Weights of a small self-supervised audio encoder (BEST-RQ): depths [12].
Rows from block 5, named by matrix and row number. Rows with one number belong to one channel. Each number is 128 + 32 x the weight over its row's rms, rounded and kept within 0 to 255. All counts start at 0. Numbers have three digits each. After the name is the row's rms in percent of the matrix's.
# filt: filter width-3 conv (model.blocks.5.filt.weight, 192x192x3), inputs 96-143, a 3 kernel for each
# gate: gate width-3 conv (model.blocks.5.gate.weight, 192x192x3), inputs 96-143, a 3 kernel for each
filt.20 088:162154092162173157094083125097135126145131115133142106100129100123117162060155141045098168132166148119118165073153184142115094076116141131123122178096176182104116131085122142168097125136187170176110113123070150099140125186131094135124117196113148110174086095070111118130087109081140139150142177121128100125121190146193130129068173159099132097106093140114169084099144120158113175089106140132133130132153089195125084108161070156161135
gate.20 093:153134106141081160107120118056091116136081085091101077167129150143140130158172113131104120127113121159119087126081081099138060103115108138149176139151085135122109167129164109157133095136127128135145138138137167109119165137140167080144145083127150137178144142146095106105114172154190071081148138185094103136113151151122112115141130154102097107091159118085091167150118100132123142107142161094120098119143113162189182124083043085144113
filt.21 093:180094133145147162127111135191056130167157129113110108077087147110146139156138150152139103082099176174144126109130147170084190101066072119105141191109102108113108095096164089140101134114126073141150144105175128100121088091126166174119112090171116161161161128078160135121130081127107139116220131113167126166131086141103121043130114160178088118140127117080109175108194168149128138122129129155131176098122128108144156127049128196117059
gate.21 101:134200149113197075073085117160112162061187112121095097148126074094173101109150126129138091083195069132177097137102108119161125114152139154149129113177085136027116138150109148164127163158118129163124137142124117155151138090148131106136135118136122150092166132138116079173119108138175170089119210123161163166110189126131115106138137146132112103122146158204082110093105141150117153153048168067110106109136157141105117086143103150110153
filt.22 115:148054168177093091106170121123137116113110120122164192113185088178092088152128095075221101130158167132198131154082165162079169127052124121136136124114100105085144138114133094106148147143113140123095118192136112090121135125180140111100129093096158100146118143152129115140131138115133203113094154117135154138095078147141150108125127149124127203144197122192047114126117128173092101177143127130086116137117177179117119106127150120139135
gate.22 110:186107130135167094162139112184134073087168160144088129096159111130170178060072136120179125163172208121163124158123114170127150116109163162127117102178113112091107177087119112120100115124093132126183115097112158081136165105073146108139140172123157139140118070174117154113131203155104198112136124151102026091089111169106131162134127148176168130075126127192076136101147107155166130141175155142087210122137087088035116166146141157141156
filt.23 104:112106112076154127161130149157131132168087148072154124105123115082148129129127137135158125114113203111075201128101162152114139098164137091154120108196104110132148077137106134195100117116192085136188091125132120130118143117110136175120107120161114078149104102131168063137131120085121158093116077121151135186106138155106170145144124134139060148163066106099119150102112128112138131128160102090160132100186121125078167133164095108209114
gate.23 112:128105133151182120111157113144114111129159153177068119136230047117111138106122156128128137143064121070077195199080083131121127129116111129101147144036180111164058132079123192073146094152154137012240122111130117112144107154134149114158151138140109111111115133112151124140119185119116185123138083133126151127098110148109100152160157091155108098133162036160105116115135148152189085138101141134133110130122075115127082173118067116134141
filt.24 114:149131086132174112123133116107135126155096152171067146116070138146136136136124136100202120143062186160144157132097155181078137114119188149108132096141149122106164111181129134085115067140119097147136129113113128148130097153133146157109166088135131177074043131152127130118086124171089109132134161097078149126159132139109140092095135155122125208123144078223055179092142134139140180146129171154194085132136119118122097137142115105123097
gate.24 103:168099143096158097094141086153129136135097128134144107071140136132157160068108098110126164129117105126175155155145093183102134151115110120100114179155055137128136133086139158137129132075100106162130066077190149177062090095122068140162106144088122131095130135074080107096123214112120209123133149143124112134146124128103103128146111139124133106080113166159129087140072146172147116183153121109094138110125114130105135177111136169099118
filt.25 106:097158140142120154109102128192123154105163163147112081106117087123119128089133123185132154126167126164067121081163139144139113059198111075131157082114144135136123171160094190061156145192078147079156115103123095132119092168134098137180148154097092120120095147161174100138092101107096119129122146082123171128134107120090130216113156084157142125202068148122133075153100190162125123155142052107165081159163128123127118149103095202028143
gate.25 116:133065174130105185084149096147120119137104111095148104130173070110116128153101147093194073124125095145174088089149106150083142153049166145151085150081152118120151114122096101108073118117184084169139128134120187100166141087135137132137157032165123143122103187085081216094116111120095136140165075119145090137169070128119154115097154124103155145116082160133100130131123121122132130129161105088105144134120087112178105123102123105183155
filt.26 099:114101126156113112107151163109146099123104133120135159151177128145141101062130141109114154120129103114131155143144130127114150121098072123159163210084151108134119154180123112164178084182135103106153079145198206108124088139155111128072127118146118113116156061108134130144086137091111141136173112028104128121058112108147092146115095176167104153149077121166094071116151084181203092143142109143160178196109109159126145140143078149106116
gate.26 101:147129064145137129129128121073158131143082135109140153106120110127095129108143122126229167142094170142131098189076078185152108122118124114109153099108126155109129074142136161142141127173147135140193149147149104171154161089090172108161147085171109138072129114139141059148104102151165141101150192147135130104091101191120162140151098146097101131106097150166150136140129071085122077060200114000168172093126179113117107145140104112060136
filt.27 099:147138121145153081113154163160072070128117147118149126146115046158148204158149121136158138114106132120075159136126063116088106092130111125201086108123141150119163160080150136108146149095113157194116087128136147181173122098161121151198154078178119080186150131141086142068138128109079156110107119192100070198132099108155129080128184070145100072097180133144169148107177090111127183126129133180105170144102144103131148139185147129149110
gate.27 094:103088132133163117150110088141114135123168095158118116126121168171038149122091106134172098113193118186082101177108112103107119095161152169138191144137120174139064097174076153137126115148069116201115114145113089100156111141142105154084096150172136163137058145124054101141153111102133119143185121108139157134164128131103125139131111130100141132184126161176087080095184162125130101188112156137165092137138102134126166159124120144145133
filt.28 102:150145145136132143140102114125067066113149114076127142166158163104188146162173077164054155121191087048163212143146079165061158139050189058183049159150138111175120121093084122112121108146142166111133139090137145108178159096090170162126141104194153172203174118129110173137124188137100196158148097174143098185096152144177111125096157048154101095133122181146154109114082163131159078107171114078127134225137097148147180152122166129100140
gate.28 098:147142164136120114180108180202125104203125128128134178109142118115083174207090127148121111150113120077143170112080170161112171196123115064188110165105081122194131117120150146143152080197160170175146113126117159060119160063141109143175123068118111093136122145080111125145119151059129143092145077069116154074088080106131132111088176129109082103105164118128075142092098106100091132056065158104123070142146080077133154159098124172069181
filt.29 106:156146124100139141135134138143101087135059141156110131123128133134096162084083137109160073143103163159095134054079136073174116138172153121105158075065096191099111105135129134126142100150154165090125147116143093060126111151114137132125126095141131079087106136152147049117128138140161135099098159096087157119127105152113118153162100216154082131113117103123091132090162092112149123140110094095115103105093159101110116134127148100170152
gate.29 103:119205166204155126149137083065167135163110158123132223101176130161082055165141113193158076160108152107136172111131123114126105134126077139156124142109159102137056156108098066179124114105163145158121149117178133078193166098159153148107084135154129107161158151093138186116122152184088191128107193132145073151171083143155111112168110147177104138105140112138118145168135109106168131078161098173031192178091127169182138191168133109100137
filt.30 091:159092134120184057145084130153158047104095182137158115165090150116132070097166140131161130124136075146104225100202134104132133113130120062087180130143128097084144105130113126110088155118157092111127135106065099176152096164076139068131146090131178135148150199187162117157107129129141114111182171000100103188091115155150085046129131129125139163117099148079128107088176152167152109070102127135116106113154084138144071165108161161171083
gate.30 097:124127099113154104115125086131112098082158116124075190169080164124062155172124126058168163101109126121231129140103170130187157135187104143138128162194072133198065133134110165107137122108120160139163163135142151153069116166158143141147106087183150161135104054145120071124135066095106121145093145144143124164140200119188093144181086138081192107134083101124152143137135087135120114183122145108142096131093162133089131152109054131093160
filt.31 104:132169106098136141108113169126160123141137106095087044103125109143136186090139099103108127115112131130093144179160113118117188064111178124113169097154067146076110097072141110106128149087194154128126098149072093230112166088158096137138137117114141119131163089108092156099134171136117111155144167091130125104098125117205143112111115071180130120136186060101148139169151091173127147144170141120122118161088132099163138136175077151085125
gate.31 100:128142188138118164116114068214134133115074137078138134102127064100101175134172100059126191094128123166119106117101182155077143141084106105123149159121145200163092110150057201054146096168131103150145154123124172084178087110111152148124144080081099169166124162118105077117102135128105146128149138165104117082143141139091078159058173141148090135133090171139147184173090107140133128096133190076129109046176079088175098139059191138106153
filt.32 104:111111120117170071116125189103124113168064118099195164145090158125096087190134082075152088129109162058199107159083094099109143193146142088125152255135096090175111142133071172148157066116106136130152069150176133181125069153138100144124120125126146137120152096138107142086112157104127137144093150125123085118139138111139124157133122213160128205131190117099149148140106137102116157140164140127136097128145117151117111109080131129130140
gate.32 103:095145176166119111150126148203136167088139138118153145105143115090101194165154088114144046083138118150115176162127113106149146064147157159089136153147078051137127161119134145124138158077113089216119152099133067154068153128118166150180155119136163069096082152140120143163148116113172074122106167197156139177106118104114088134134122123089120102108129144107195095160132139176184118098113158140163139085120134092138156097127145158143127
filt.33 096:146115202163147152172122138127132109156120097149157180069116171141157134136110087079191070164136118087111102107190084140158102154234119077143160134140119135122172126182221168100157145165139164184118143081122142102135105079087132163077147138096100198097093074161115086151110136109135121132126152147069117125142107114148124072134125109121076168149156153130129160099141145144116120137138142147165119117105129116080146150125134175140085
gate.33 096:147109122143192093094092135133161154111131133101144113104123142118009103119127182129103143132148095081108158122217136157141098141128129106158142129116145136172110193173142090105061070115058132126127111143075162131129098105074120115190125162087149140173096138126133180125116157107138084155091120146146139095165131108121153152130160149097168190130118149133137114098122093122115118141149144185135112073141121142107186198079148129079176
filt.34 101:072063172172107106186100089133080120101094137134122098142106149091192175161145151167168125135092118129166120145116113113107076111091176098113143062124151122151101137082145138147128150087080043168126145104087100130171151148060156129038144083159124108096145099127088144160147154106122167124140134094135071120135138178094152141143097151112130155085105138115123136125119180148219149098125135141105104106125083147096123174094132064127129
gate.34 104:147082108107101091136165109160154123130110094186061093103144069097065166129078168125122113082064110088137164172067097101130122088168088157106105085136119122122140161096140156144120147117144207142099106092149100139201153114117100127144118169125165143122156100113103127158161122161079184053112141149104147100181128157081161087128155134127151109112152080133063126160164099093193207133192153123107144154151151132149134159107097151095115
filt.35 099:152155138125145097108140120130107104119097162080168147139212129076212125104098207148125105119130168155082167103099134112146114148092173128162109099138148151100167120122165095161170150163149130128089121112123114121142108063086126138157135130166166115174051144098120175095135157103148099057162158106150119219084154159142117097124102086171083136096117159145118128147127152127204090124155158193121165094196099163101111097127135159148085
gate.35 104:210058151163163162137058136146149101122130160113119116083076118099139137136064168143066158107130069149110087115103117118162105165144096136159111145064145121178060103114138076179144136166088131150122126150091097140131093126124132110181069117164167128128114107122117134093142186070123159126133118136164073100188145084121102115165087093119154128107203174079129146078127139137026110120157162128087088145088151156128136116114139077158131
filt.36 097:183162122142145118078141187131153113082142150110139134136126074130118151077127149129112142057090097113123146068134159134190095045160166058129157120097160119077084099108121113111101170095127129078088105114125116219117116098077134155143085175111126085118117136179158067134117103175129144067136194133117152121130101179134147145144141133178112067106065181124102088126149116178100077122157121094129174075097140150055108156225098150111104
gate.36 100:123206123114130125076129137165136122068142136150107108078111121209117156068158157124207149166167109149167153140136192146131201057143173130077141113203133117107104098061125162140170098154157119094161131112110169092135109092114076142100132080151145133108129173110187086166173112085128199128110143094157131097120106077186114141133121091166171112117135131170136095159106130157125046164144100108200069090138130134121116153173107147141144
filt.37 096:123149115106092151170155069121161182081208129116160130082122131099110130191120047170109091181128203092126110065140170173082082191053135141132112085129137143122127121156102065139138114134157175091071106135152170109165079169145134132106115123130082092146068133125051146031143117162171085167142150165118138139136084159078142143195166161072082191115158119146145168131098131105062128153104153112099151115123155141165146061115123125129137
gate.37 090:131100088097207144128102125102139174135130084143170132157107138115055179157098105116068118146123187158136191101154169126105134056159107143188098085129119141122104082174129150131106149115146148213146160184152114099152129085197126215136113131161103100149101109129107153083131095135140068081157175124121165106140123139120140119110126108093145154169091126155091125105079106136058135106143146098120106128131146068121138059097167128104141
filt.38 093:152159132141116092181122055091147128146100151107198139134134101164061095159134116161138204150132149134072079097121096138177180086107125139109123111118099141131093093119105159129132179134164118147069161126113108128124116101178172112119091129111076120132084060160190085188114158098143118100070117126120158130120168168101121092154112161132145143126088148095119048140176170063115155182095069080152165100100126112085117157123166155166108
gate.38 096:110148113170141080152182116152080111168147105150134182104116067119096120143108086135127128132147120111155120071107087099155085132128117123150161083141120146108140139143186118127125122154177153143144142132118061115064103137074123111157123078071121131153155153149067028076121165127088109124143189186094165187173120155088111126146103182116140111135124094058142142116167147099081159112154095064061100111151151187138121075160135128074101
filt.39 100:090072160111167155122104129114091123092132109122097103142119082230086061190188096101156158125108121130152103180110109102120112099149148109148167161112126145092139124174062168136115153125151134147149116161097100107134160169143142144055099158175158147100122165161108112116077125110070246121096125136116159061106092149141112144109133137156135166119131154114101134114102138141047095111205125147152064094108142157083177129108119133120193
gate.39 102:148049108170168099131126093144174135161122137159177135109105152167159148089132102103121154125118144111180139128147148198140139164120122162122155145119098167069098103101143137124135140152105159104142174102150124173051123133084166119038169111177141113106160132138075147137130154150210168182104109088095156115146127119095122173116198143130154127107133149129158125083135099096116165111128107093110165191161046137155110169106132106113153
filt.40 104:109120122109049209076133127113120138107113152145155142168092120071132165159000145065122139136113134123152093107095134081085151102111142126184107185108164116177103149093137106100118187173113146102124131181110075078147079136109103136169078148131129165126169099125126122089170108138094119117132153102106180089124155129084061103105143113074068146140223091134166147127109105154146097139122118154121121147092105148091074116119091077174133
gate.40 104:119162129110117130126155131123077161122104159088151132162159146057135110070128117082196197150170096096184133177083155167126123157132114136176112212147079178089080091213099157138113126146122071136112164139108150120120084053165108132123057121167149188141138125124121122095186083105133144171140121121076177106177106112161127137112126145112086139168108111162142075129100132172056147173082100154124132161095068200174117124115112098140149
filt.41 087:171176120113144191128094098135126191111136096055098163137134116123136124071158162141114036141204113139127107186212188076164075086081066126119178138067138101113159072107075074087107130128119097103083173139152153125125115108115152108132122148150126151103120160121156142149103088164150063139129147161099178116165093098180213182167144112128120058111089128136119172199121089135099120166147116173111141110146151122133136139117088140157096
gate.41 092:163195157105183102123149135096157106130138137147108137135100133118165149099156092170137116161140125103142076202166104106078108127174129174116137142145067121093123103075105161130126155097155107169148087135139175165103099110147114127164142114085154200163066094158133136124105106104120087098158097077145101130114100117179058099125172139114130102142155124120125137147119125104129134198155150079173135153142165164172167100220127144127157
filt.42 101:159073128132148146118117142098128173153132134138077113050158133097153152098158085106140144126126123122122124197089103163079088134142119118143154114164125122122097155095071117143158144094137128159158085090142112116122187153127106131083137073153090137190182158113140144125095144074098153120138136073091171127155140143134154151163159113143135154081068159077102199094113093116143099125142140123123107137168085110109135147099078072084143
gate.42 101:085073135212076133164120117121139114118128148116141135170113147109125154164100184081217199140160111083146148115121113140064130136156105134222137156156108124126139104090105129122138121122109116144137173119171139119110108068165156110162136094172078116132178115077115144109143133106071136125091144133132161157139139135124193111152140129081137137103159128157146113135179094104137138144138106157131098185143079152158133146101098141142130
filt.43 103:175126117182161101178120108119178182110119091147138139094124169125075121133107116118091159075207090124147126114165124095141160108141137118120110092121138071186116117232081138139099127141124131168144117161139162075181155084157134109140100201096142182112123186107128120130156128178140169190104187111134179128118150113101107200169082150120136144069043255130145154098173197170091097122174100075135170157138137100169113113098153175111100
gate.43 097:132114129109101141089166092130105163095130130116119122104129125135090101096129172071169135156073109133162130167097126091147108108183200098131174135107143147140085101159150160139130142132115155189158155097158099131153113185108157132146123195071194102150116234135119121109145144144103153150163117098126099091139163118107123152121164162140125205105090103138128131123122115181080082128132110087114172111136103146131121142132147144138065
filt.44 104:186112057161172125158138095139142092128126165137098070084107127128147196072140152060096131116141150125174111101171138174172012158147127101085159176094110151103142132139111110173075114139135117109103104143187123152153136146147119159183110112075129145158130121084168153144141111121152138173187153077120161154114157134110117130075073193113150075146203111101182059118110117157087106149109110111134145152133179105080085132111156158109094
gate.44 104:134132110102143107131088145166134112124103145161130122143127152099144105139135085190097126152124148101144190139088075136167093128084069089104156092191085158154109130109093091174093138116125126162131132113130017166166119130155138124157174109167153110141142098122151092049150135146123177142164122115104075125151113067108177130123133160162116152131113074150123098129087131166130132151154129140146114123083128162110143135138103134149072
filt.45 111:147126104110154157162087121165167109144128146107158096112103097109149136078088158122119148165109140128108108169098165185058079165064186168114144086112112120115122122050187142172076124108147111112161086173104154129131174121130152201136175072159170146127137104129111134171126088117098099097130129164048146136154119112069175149161087173152089126142155099105175130138085129108151107123178106124140143175106138109167149078148109098176094
gate.45 105:116100078139091128124113116100166161151057147120195074135124151154139044191158142170166048127074149091075125100143119075167118158076174125135121116173144110050155184125118096085109193082114166136172126130137153136117167129128095110113111144107138118145096212099130131128139096112120118191113148100126088146164081137114132085195073119130140133126115169084126139114100189096112123123158118170056144135109107133173135128091096127192153
filt.46 102:158083120126138144065122085140139206143203083113143168158131105145073109102151131116153132128126122147106155134080173139077121171122177116109115157040100159107134135152085110097128126135165069129101123098110098157133103143115128141053100168106163127197085117173136097143124154102146096104104178098137147145122083139095096131117133145140113095120051170140140159100100098126160096078134109109116155088109130126129111081181139131077122
gate.46 098:126115132152218097115114138134159186128138070178180093099165095134082137148133104092169147099103113124124126158179133139125104121163106161150121148119144193093114078138099105129094095119134069215217142120182097184088165129064095131128136184151130105151091188108134152077105198093123087148132117106169122125110117165134129133092104115110142148107114113103112095080159134158127133105180146124130135133128163151126156115158135109104127
filt.47 098:124118168161076150134089146116118135112169183114118100184121126162174096116163156116110113109161145108163139098144141146125175114116153178098082151151097099161089114157116162113133182120114136126147122113072086117133112178107112068117066199119149182160113139103131135067183109116085163141121173171187120108153123204113134096097232071122111127156182060083171136164184175103112143107124138124058143132130144127175126064058178138165108
gate.47 094:092106149107138141149134119161178134096114106137120138102164076147101151152144070159108160146137153102148095116186097153098133090176171102111082151097122092164087158125086095147136153162137170143163149154115136117147080122120146127111081174121166075145128125089116100129171176144145172093095135102135089158128094125076141114089237118136135098172153139139207119120078092187141174123157093106157111120078117138133068151109118128183169
filt.48 101:204109132116060157156122132155118172115121138166087035123185142185219106054064156079123146110104116110109144168148113166097121135220111126107113111082116053130184138168161156133217128104161134093157128140117133137169060129063164149169096132105165104131100135085152144154103156080094145168118137165113155100082158082105134091143087147104120095147144131125164090082118105130128115099124114132124078089094129162169157170108130131134087
gate.48 099:125133146125090105061103115128136066095134097157092107084090168064130128084163093125213094113093103105099150043140189114136122168158091156162162115129131131117127155119123150138198138143172110192166146113172155164159148172150213106081134101066080118077132103138122122149116124131123148121123054087141110140108120092052112149090168081118067125122139194131162096073145166113082099078134139081136185088084156112111160144167155145143150
filt.49 108:126117071173083135111077102130081109155109136101136170185114101155104087110090149133085191138131130081176157113174126087137156148119074077153063143108120063219097144077065095136150169094125125115139113111167115179169135077182108139182125037123100125144168106089088180110131160106143178152133147174116119120147169119138153087154101137110076134083151178132141175136060164144077133105153121120136140171104050120158101146084157077125136
gate.49 098:133083129108186152145137139140137156067207073100107143133120142149137127120169159180126157150164107118129105162138127133130120115160144198156114166095080204087110150139163150116123073136131087128131107062120081115145122178165187093157114116109088114115175104073159093118129138148134161098122174151068155137098107148096135140162152153120121123079143144149122125087138187147089093104088136102113122154085107155118127170103136104124130
filt.50 099:126098133141104095160095164122146113137160128154095106133224150137114079140040097121101166117097144094156092126183129128125144151092135139116143110097089064187154133181118136168137131146220101151151103181094141103116114121139071178141153149126092115115134163183131137061113170071126161124122158116115167147084180110147105160141079134145078160123139041122137119123130134141126135164134038134107089106112096130169132094187113130128192
gate.50 096:157149112135101177132115139164138154147089129134110107129151108148142159109083114137154097151151070126031168159109172171160137137145137096189101064156131182156088125126128108122117153142105154094138128134127116142125056124124097091170090111183166120154110188130106116123146102115117094157140094166144119082146119133122126111158151106109116089069147117120142128142132122119185135072081120162140157115134098187130159174074092114171136
filt.51 106:120122173063112174083135083105141086148179107133141060154161149110181015129175133125184098142108116149110100152106142137125077178112111203090133142126107131133159078109212141133130133141159150160090161158116097090117152155095159141089151069073087196152085182176132125131110123134132089132115145102129047175163142127109161114146106106092146140152105190132050125098141153117135132157132134115122135079131172108110121145107098115170155
gate.51 096:089124140115121155181143060134151107120117134169119098122136189178106120125219121173093136142105093171119109191107115107139132157158171176118129091190124083132115118068105173129143152086140109120169095105142139055016191134089113134153118146059128129078089146142108165079103144142125090127175065119119055130168086120127149153164121105108153129147100083096161142156114152116116095171088111094112096109102138146144191092077115156159105
filt.52 107:145186088144105157122125080124170164114112134167151085140104121073189139072196109149029144051108203198073105106126119132139115053139150146108118108111199115090134087137115160113127134109179160173105145096091134152123158167126108154103133097117068111169084170144164104116145068137119112167150074180120154141161128129117093117093158097130123138213060135156179164131108117117130128143158153108112120155107082120134118119119102149162134
gate.52 104:141136182106142193161129141143114194176104126113145082148082083148096111098107096093110147146119150151118110182150135148131090119105176190084116106130082146042152149076165134198114102064155149142125092155111067112149135156125167119060144210131138111139099094123157154143096114189173120140188139118099094138134150163076130114127147097110106117140112123110102169138175133084156161122156086143111097150122106134091137152172132132191138
filt.53 095:098191126105159160137096106086141134113099157099078144131110173110154155162153124144145172147184120064228103131087157137140114151064134083080132121132146134095116087175115173112121106115118135088148128077104153134111173119138118123167179100099092126123168085115143139111103192105100097180119126188104125171132160121177111115148164076132083117135143137141050125127135116124132084137203147070135134101124165152125158101171145171171119
gate.53 094:110183151120106145096165138166122103144081139182160140144160070138181198070186148094072106135124169073199117133149148114151135124067145158121124128140115145157115151110142117131105108147133140161122112158088196135151125143092131216160130112060137148087166118126167078148070165148109075204103112119129107143118134108153085133144162091077126130139140156153077146107080119160150108103177175096105086141097129139162194089134149077088125
filt.54 106:142100153162129096101128129149122162158110162087138167154095136160098137155126109126132162114133147111166146077078144119165099080126085154131053158119147120134113186048130096132121102117141097189140180138127173148113088126140117050176062218121104147174155187127133153129170124080101142088106108111155158097132126199122105142122155133115158104102120134151172140112126077145078109110129173132067119117100090174151071144098125111160121
gate.54 111:124064200085169150086117137138090086097121113145076102107121093112107095100122157099121171138084075168073114168154168165135148120062141120104123096096139091142150189030160086117114135129136114139147077133123102090107176137081141074127114134119071179142100072157095130127118143087068164105129112143144107137087136135093108132159169182176093102182102141122124162118132135095184139144141159074181029089242083142154113151162115149124134
filt.55 095:130121181109092174142126126121137131168112121121140047124162094156087124172110148134121111126176065101163104126179106125131136122151162191084136115139094142103154112193087128121147165070091138080145137089116137176103097135109088128203179103010099161121130133098131115148093142116158108140085176122179127118095149140131175108129134082138133149131171146159164079131115102121113123093067211136143125118128115141123126166077152094112178
gate.55 098:193066157114110129144091120140135091135089106108174020085104108123130103137148142144096096163181098116164145103189135111055129078102196128092130140124058109073126153156108127161121109153157128146140166115056172170078097133128200097164103139167100105124157109130116202091136068116168132137125167111168072161117136121119117175106135115081129127091141146123130064115108169098129127134172074135142161111164133134165078074130199134104126
filt.56 100:156060098080100118157089101152169176086103142111181129154159089152131122122097150148118105087182152114133140133124161131130101138059113122142080089135164128098109108087144109112070117069115104129126124190154123151100162160151131132138115108110153108128188179101123160119110111119053175038096154133118097133131121183132162135152105173101158155149087048137143134153162132100103179118112100162102159151119134116159107123133115125159134
gate.56 105:181109092055147141100124136118143164115105165042080160146116097184046125137086159208090098108124144188080181150109128114121139138153096112183159109126099158135108109117159180136121126112097129123131156092159121161087090133129139097161162123117112090089115142114116111096126152136118223069205099162146108104150080156145126076139117102133069138155176063132138086094092145138135068112103157104156095132116121145149116184098107130174178
filt.57 111:051125170114091186121126167075084162133113100157148124151108124157129112135124155114133164130112074166077091111110124134110153125081112073170163149144137091134111064222155121112110158137150203127066072166167167133086125142114100177151162137148143183123085142139101139072128126078147135125148048096077138187110068161130127119103131128168090182164127128168098111117140150143123078155097152078182066039178133128114137087137109111116135
gate.57 097:109098155159130120096178101123036135105172084146124178133121150164150110129093093126113147107144158157112177113086157132153138118153154161178126115110101105176134212040075103086164137158159143146135168175137117200127143154105183076136128152128134126136085166122073090144103119120109160101094082127130089113185065158110107112128177157122095147143107121164114165128172081153115073103113116108114160161117136105114134162124141114160153
filt.58 093:120184105110113153159078178100155134099125100122182153120128118079112155098122116164079123144136079170072103116172146143154111096125190135129145056103157153145113069173113203124128083086031171147159129135160133153172141135124099122186114158134120133170078093174163106102109182147107178158142142094116126134143162129111150062138117119109126141131131065169065106067101148112184122152015122066154102070089187160145147106137121125145117
gate.58 094:128156135138165146107121096140125089116111126143112088107121101131115156091194127148171128171084097092161126136141129139105092180178170143179156130157075123092203045109099081103074096141131107159100145154108088139138136116124111147079122134169152077165086076099097063143139118043136171056129109114080064125117124190068144144117170172161125082124132121132131133089113122090087155100148091179111097114088088167134133176125088137152116
filt.59 100:198167142141081176070149099113095147142119129101093133079141086118187130125135179097150155137155107132175143177228097158071158161113101109169114121149095130083103079122151068127156146125145100105145132077146142137120119084180178126124126147094120104140170128128113130194151207141107143170141113153141142150153114183094201134152066113162149138060156157143150150157107132173200091137108100156087129142106119146145136145109108142169131
gate.59 102:163084164119119150154126135104090080083149102110125164077196115063107147157164091152168071172042146110132168141079135068140097162088142144199084172123121124061124109095153137093157159144137104192156111077070105154099126120099108147100140154149152143086144084093169169131070095109104160098179161166093115097121159095105178105205107107172112198110052154089147117112073109166167079118114132132121133164110054125119096113089102139148142
filt.60 091:091087175060100185178141139151118057137118123131136148095156087150134135122136085099177125108146114120174157112175081110106119118112140146178191163116158092092117145169150081168186108142138083101166144074144147163103137083134093159155149136142101138098154164100150088170189139095100122122129138164160129136153177132148153105117128147101149157173125127143135088097088141155132071138105155128096113107082104102130147125090139087124051
gate.60 095:108082098166141147150121183098161142166110124073090121115129128099154109126160107152086109131164188145162075177045117166123126157108092164125142137126139057107131182085106178140138084149126106190162088126197149096129163170099126172098141144139166041123105102115095121124133180195088102131124095178093092135127142122175087124162111090108110162110204163075072155108098095110107132086144159151162120124113141144190172129140060085109104
filt.61 100:099133197100202152092134098144162075131114123145144191090145113111145141113077148152143146074138060146160025153144065124136094111133142082152150095126124161121072068143138115096145079186123073144148136146127142150167185078087138118242110150165147091144147168143124148132119125120124157172140155116150124166118157141136110130123138095069177059091155107145125157187124101127129154094106208115152122115153116127171048139137121160086108
gate.61 106:168193146077087213137210086120114058170101107123079084128121101106152116155100123112174128136140125094130108181191108099089081114118196091162184138062112158142061099140104137134136100154159098158161123073117147150153133164132132102234093198081139107097137158092145115156118123134114142169089127104099155133102168136105153117112160120125180083114115132104171145150090118129132137138106135093136151141125129122149118196074134107189111
filt.62 099:133123084139104033142113073130144220153163184111175181094132141162047146163163112124156104102113155116160093163103143187145103087155139106054160167076136154210138158157128139132130093152138117112135078123156150065202158112114116106181114131127141132125098130147144120124116162145112061187122127136130171090067128103106110186140097116110107149160108183214040125104126132128095144144152071170112094085128086105189139141152170090152106
gate.62 103:128157152147181202149149123183122124145083126087081156137120151144081139075221115119104106106036172098131162121122086108138083093122193136103118125112106073147128186123105139124150152141137106112147161118131120097138063121166113113148124126102093141088133143109073113090144125078113156097120110148160093131152070108151153103155089098063095111177072124147173183110101110095116129122140092109090119162136083105155149132121124138152130
filt.63 097:159063141152124104139134080111124114171107122103122093199112122158075099190136100119207133190101101145083111189129107122060123124130163123162131110104104062116132117075152108091151165153108141139127159118100095133176087172122152132110116139121127095110094248125091088162152106168134144142072145169135124132106123089138145144159131177080129157067124131095125143119175116117162127219118091133164100144131114103127141199115098125166118
gate.63 103:141137158114164188116141127060107158080162167082120168077091156084188168097148106177042132154083082075165105164154183090097109138130128114103175119128126127073098133056189128131097142139132121084115102136155167090123082126167098099165126133082128145100177137142110145126117113145178153094164138140158150104076084115126096152132118078131083129156100124126133073119091103113071048170073185162120140147102132122103147125165112137124090
filt.64 088:185128096080182143163148031106146097172093111141136141156140173164124108087106118131092137132094077122129096092079123113147104155157147138141078098116075162112088123138140125149132143123135123082103134105097103121111106117171164110162117111097160110143176182134117161183118122103117138112123130119126143068122167078062150140135118151159154073124122109083121098166105129149156070157080104081106112106120159073117094087151066104165159
gate.64 090:164133163132142129073172105163160132069191140088146075090136180123144144045171158153146093099102071114093125149139130148163098083143084115199175106122163154084123189115122144158113121152179071154123089115135124126195110110147143151187134114140124118102131102127066089184152137089116138152112127154143098137138130132085141134111120147107144116229046135093154160112138099108137111159145115175141072105195188145177146109157126113114121
filt.65 085:104108095126131139114114117124082114127130153137103142131091132030099116128119179141096127141121157082140075102000127088151124160137126122072126070163142168107082155196176129123134150095131158127173094108145163162145144121140151143074181120126124125090165185165130147096104103157123145094096143128089124216123106103117119103178070110145097105103124112158167132077131181120074101139145106147137201118147090063091135096112134115126121
gate.65 087:122162158086132111140090124057083153148148173109154167130110200093117157150137164147150094209107147094145133107129141165180174098127134140172120148079173190120100154052108166104132132151114101167168088119182169132095084060111137114127124123106108119107126124100127140066078062130182124052216128096142121094144143151152128126150115151134117084131130129155113092120095122058161183142119085146164119146140135139180173126123131163128129
filt.66 098:152039129117145174092058118197108116078170200145130045135091125117143140114138185117129156102103130144122078136143080137095110150106144068148193105161064120169124127166179178171071107149127100135156082149165096094126151167135100174155154105103171168118099055142153139162083143127128048094199129060098062143157112069100114127111102151087092098141146124112082081104127140129130143221079099161101140127109125127105132141107079118128159
gate.66 098:121155130115155120083137148116148145080104141115201105198164077110139145158141074202139181113111111128146093137156140103123154115069162180124115130192116147105153106142178115156135120172192159128136164180119150146070153112157184094084091163181135128195099195163105082148126106112128144151104123159138117105089124158107134138181141146090163182123136149115146171183130096108152117152103148176094085098105140157175157131136113072175129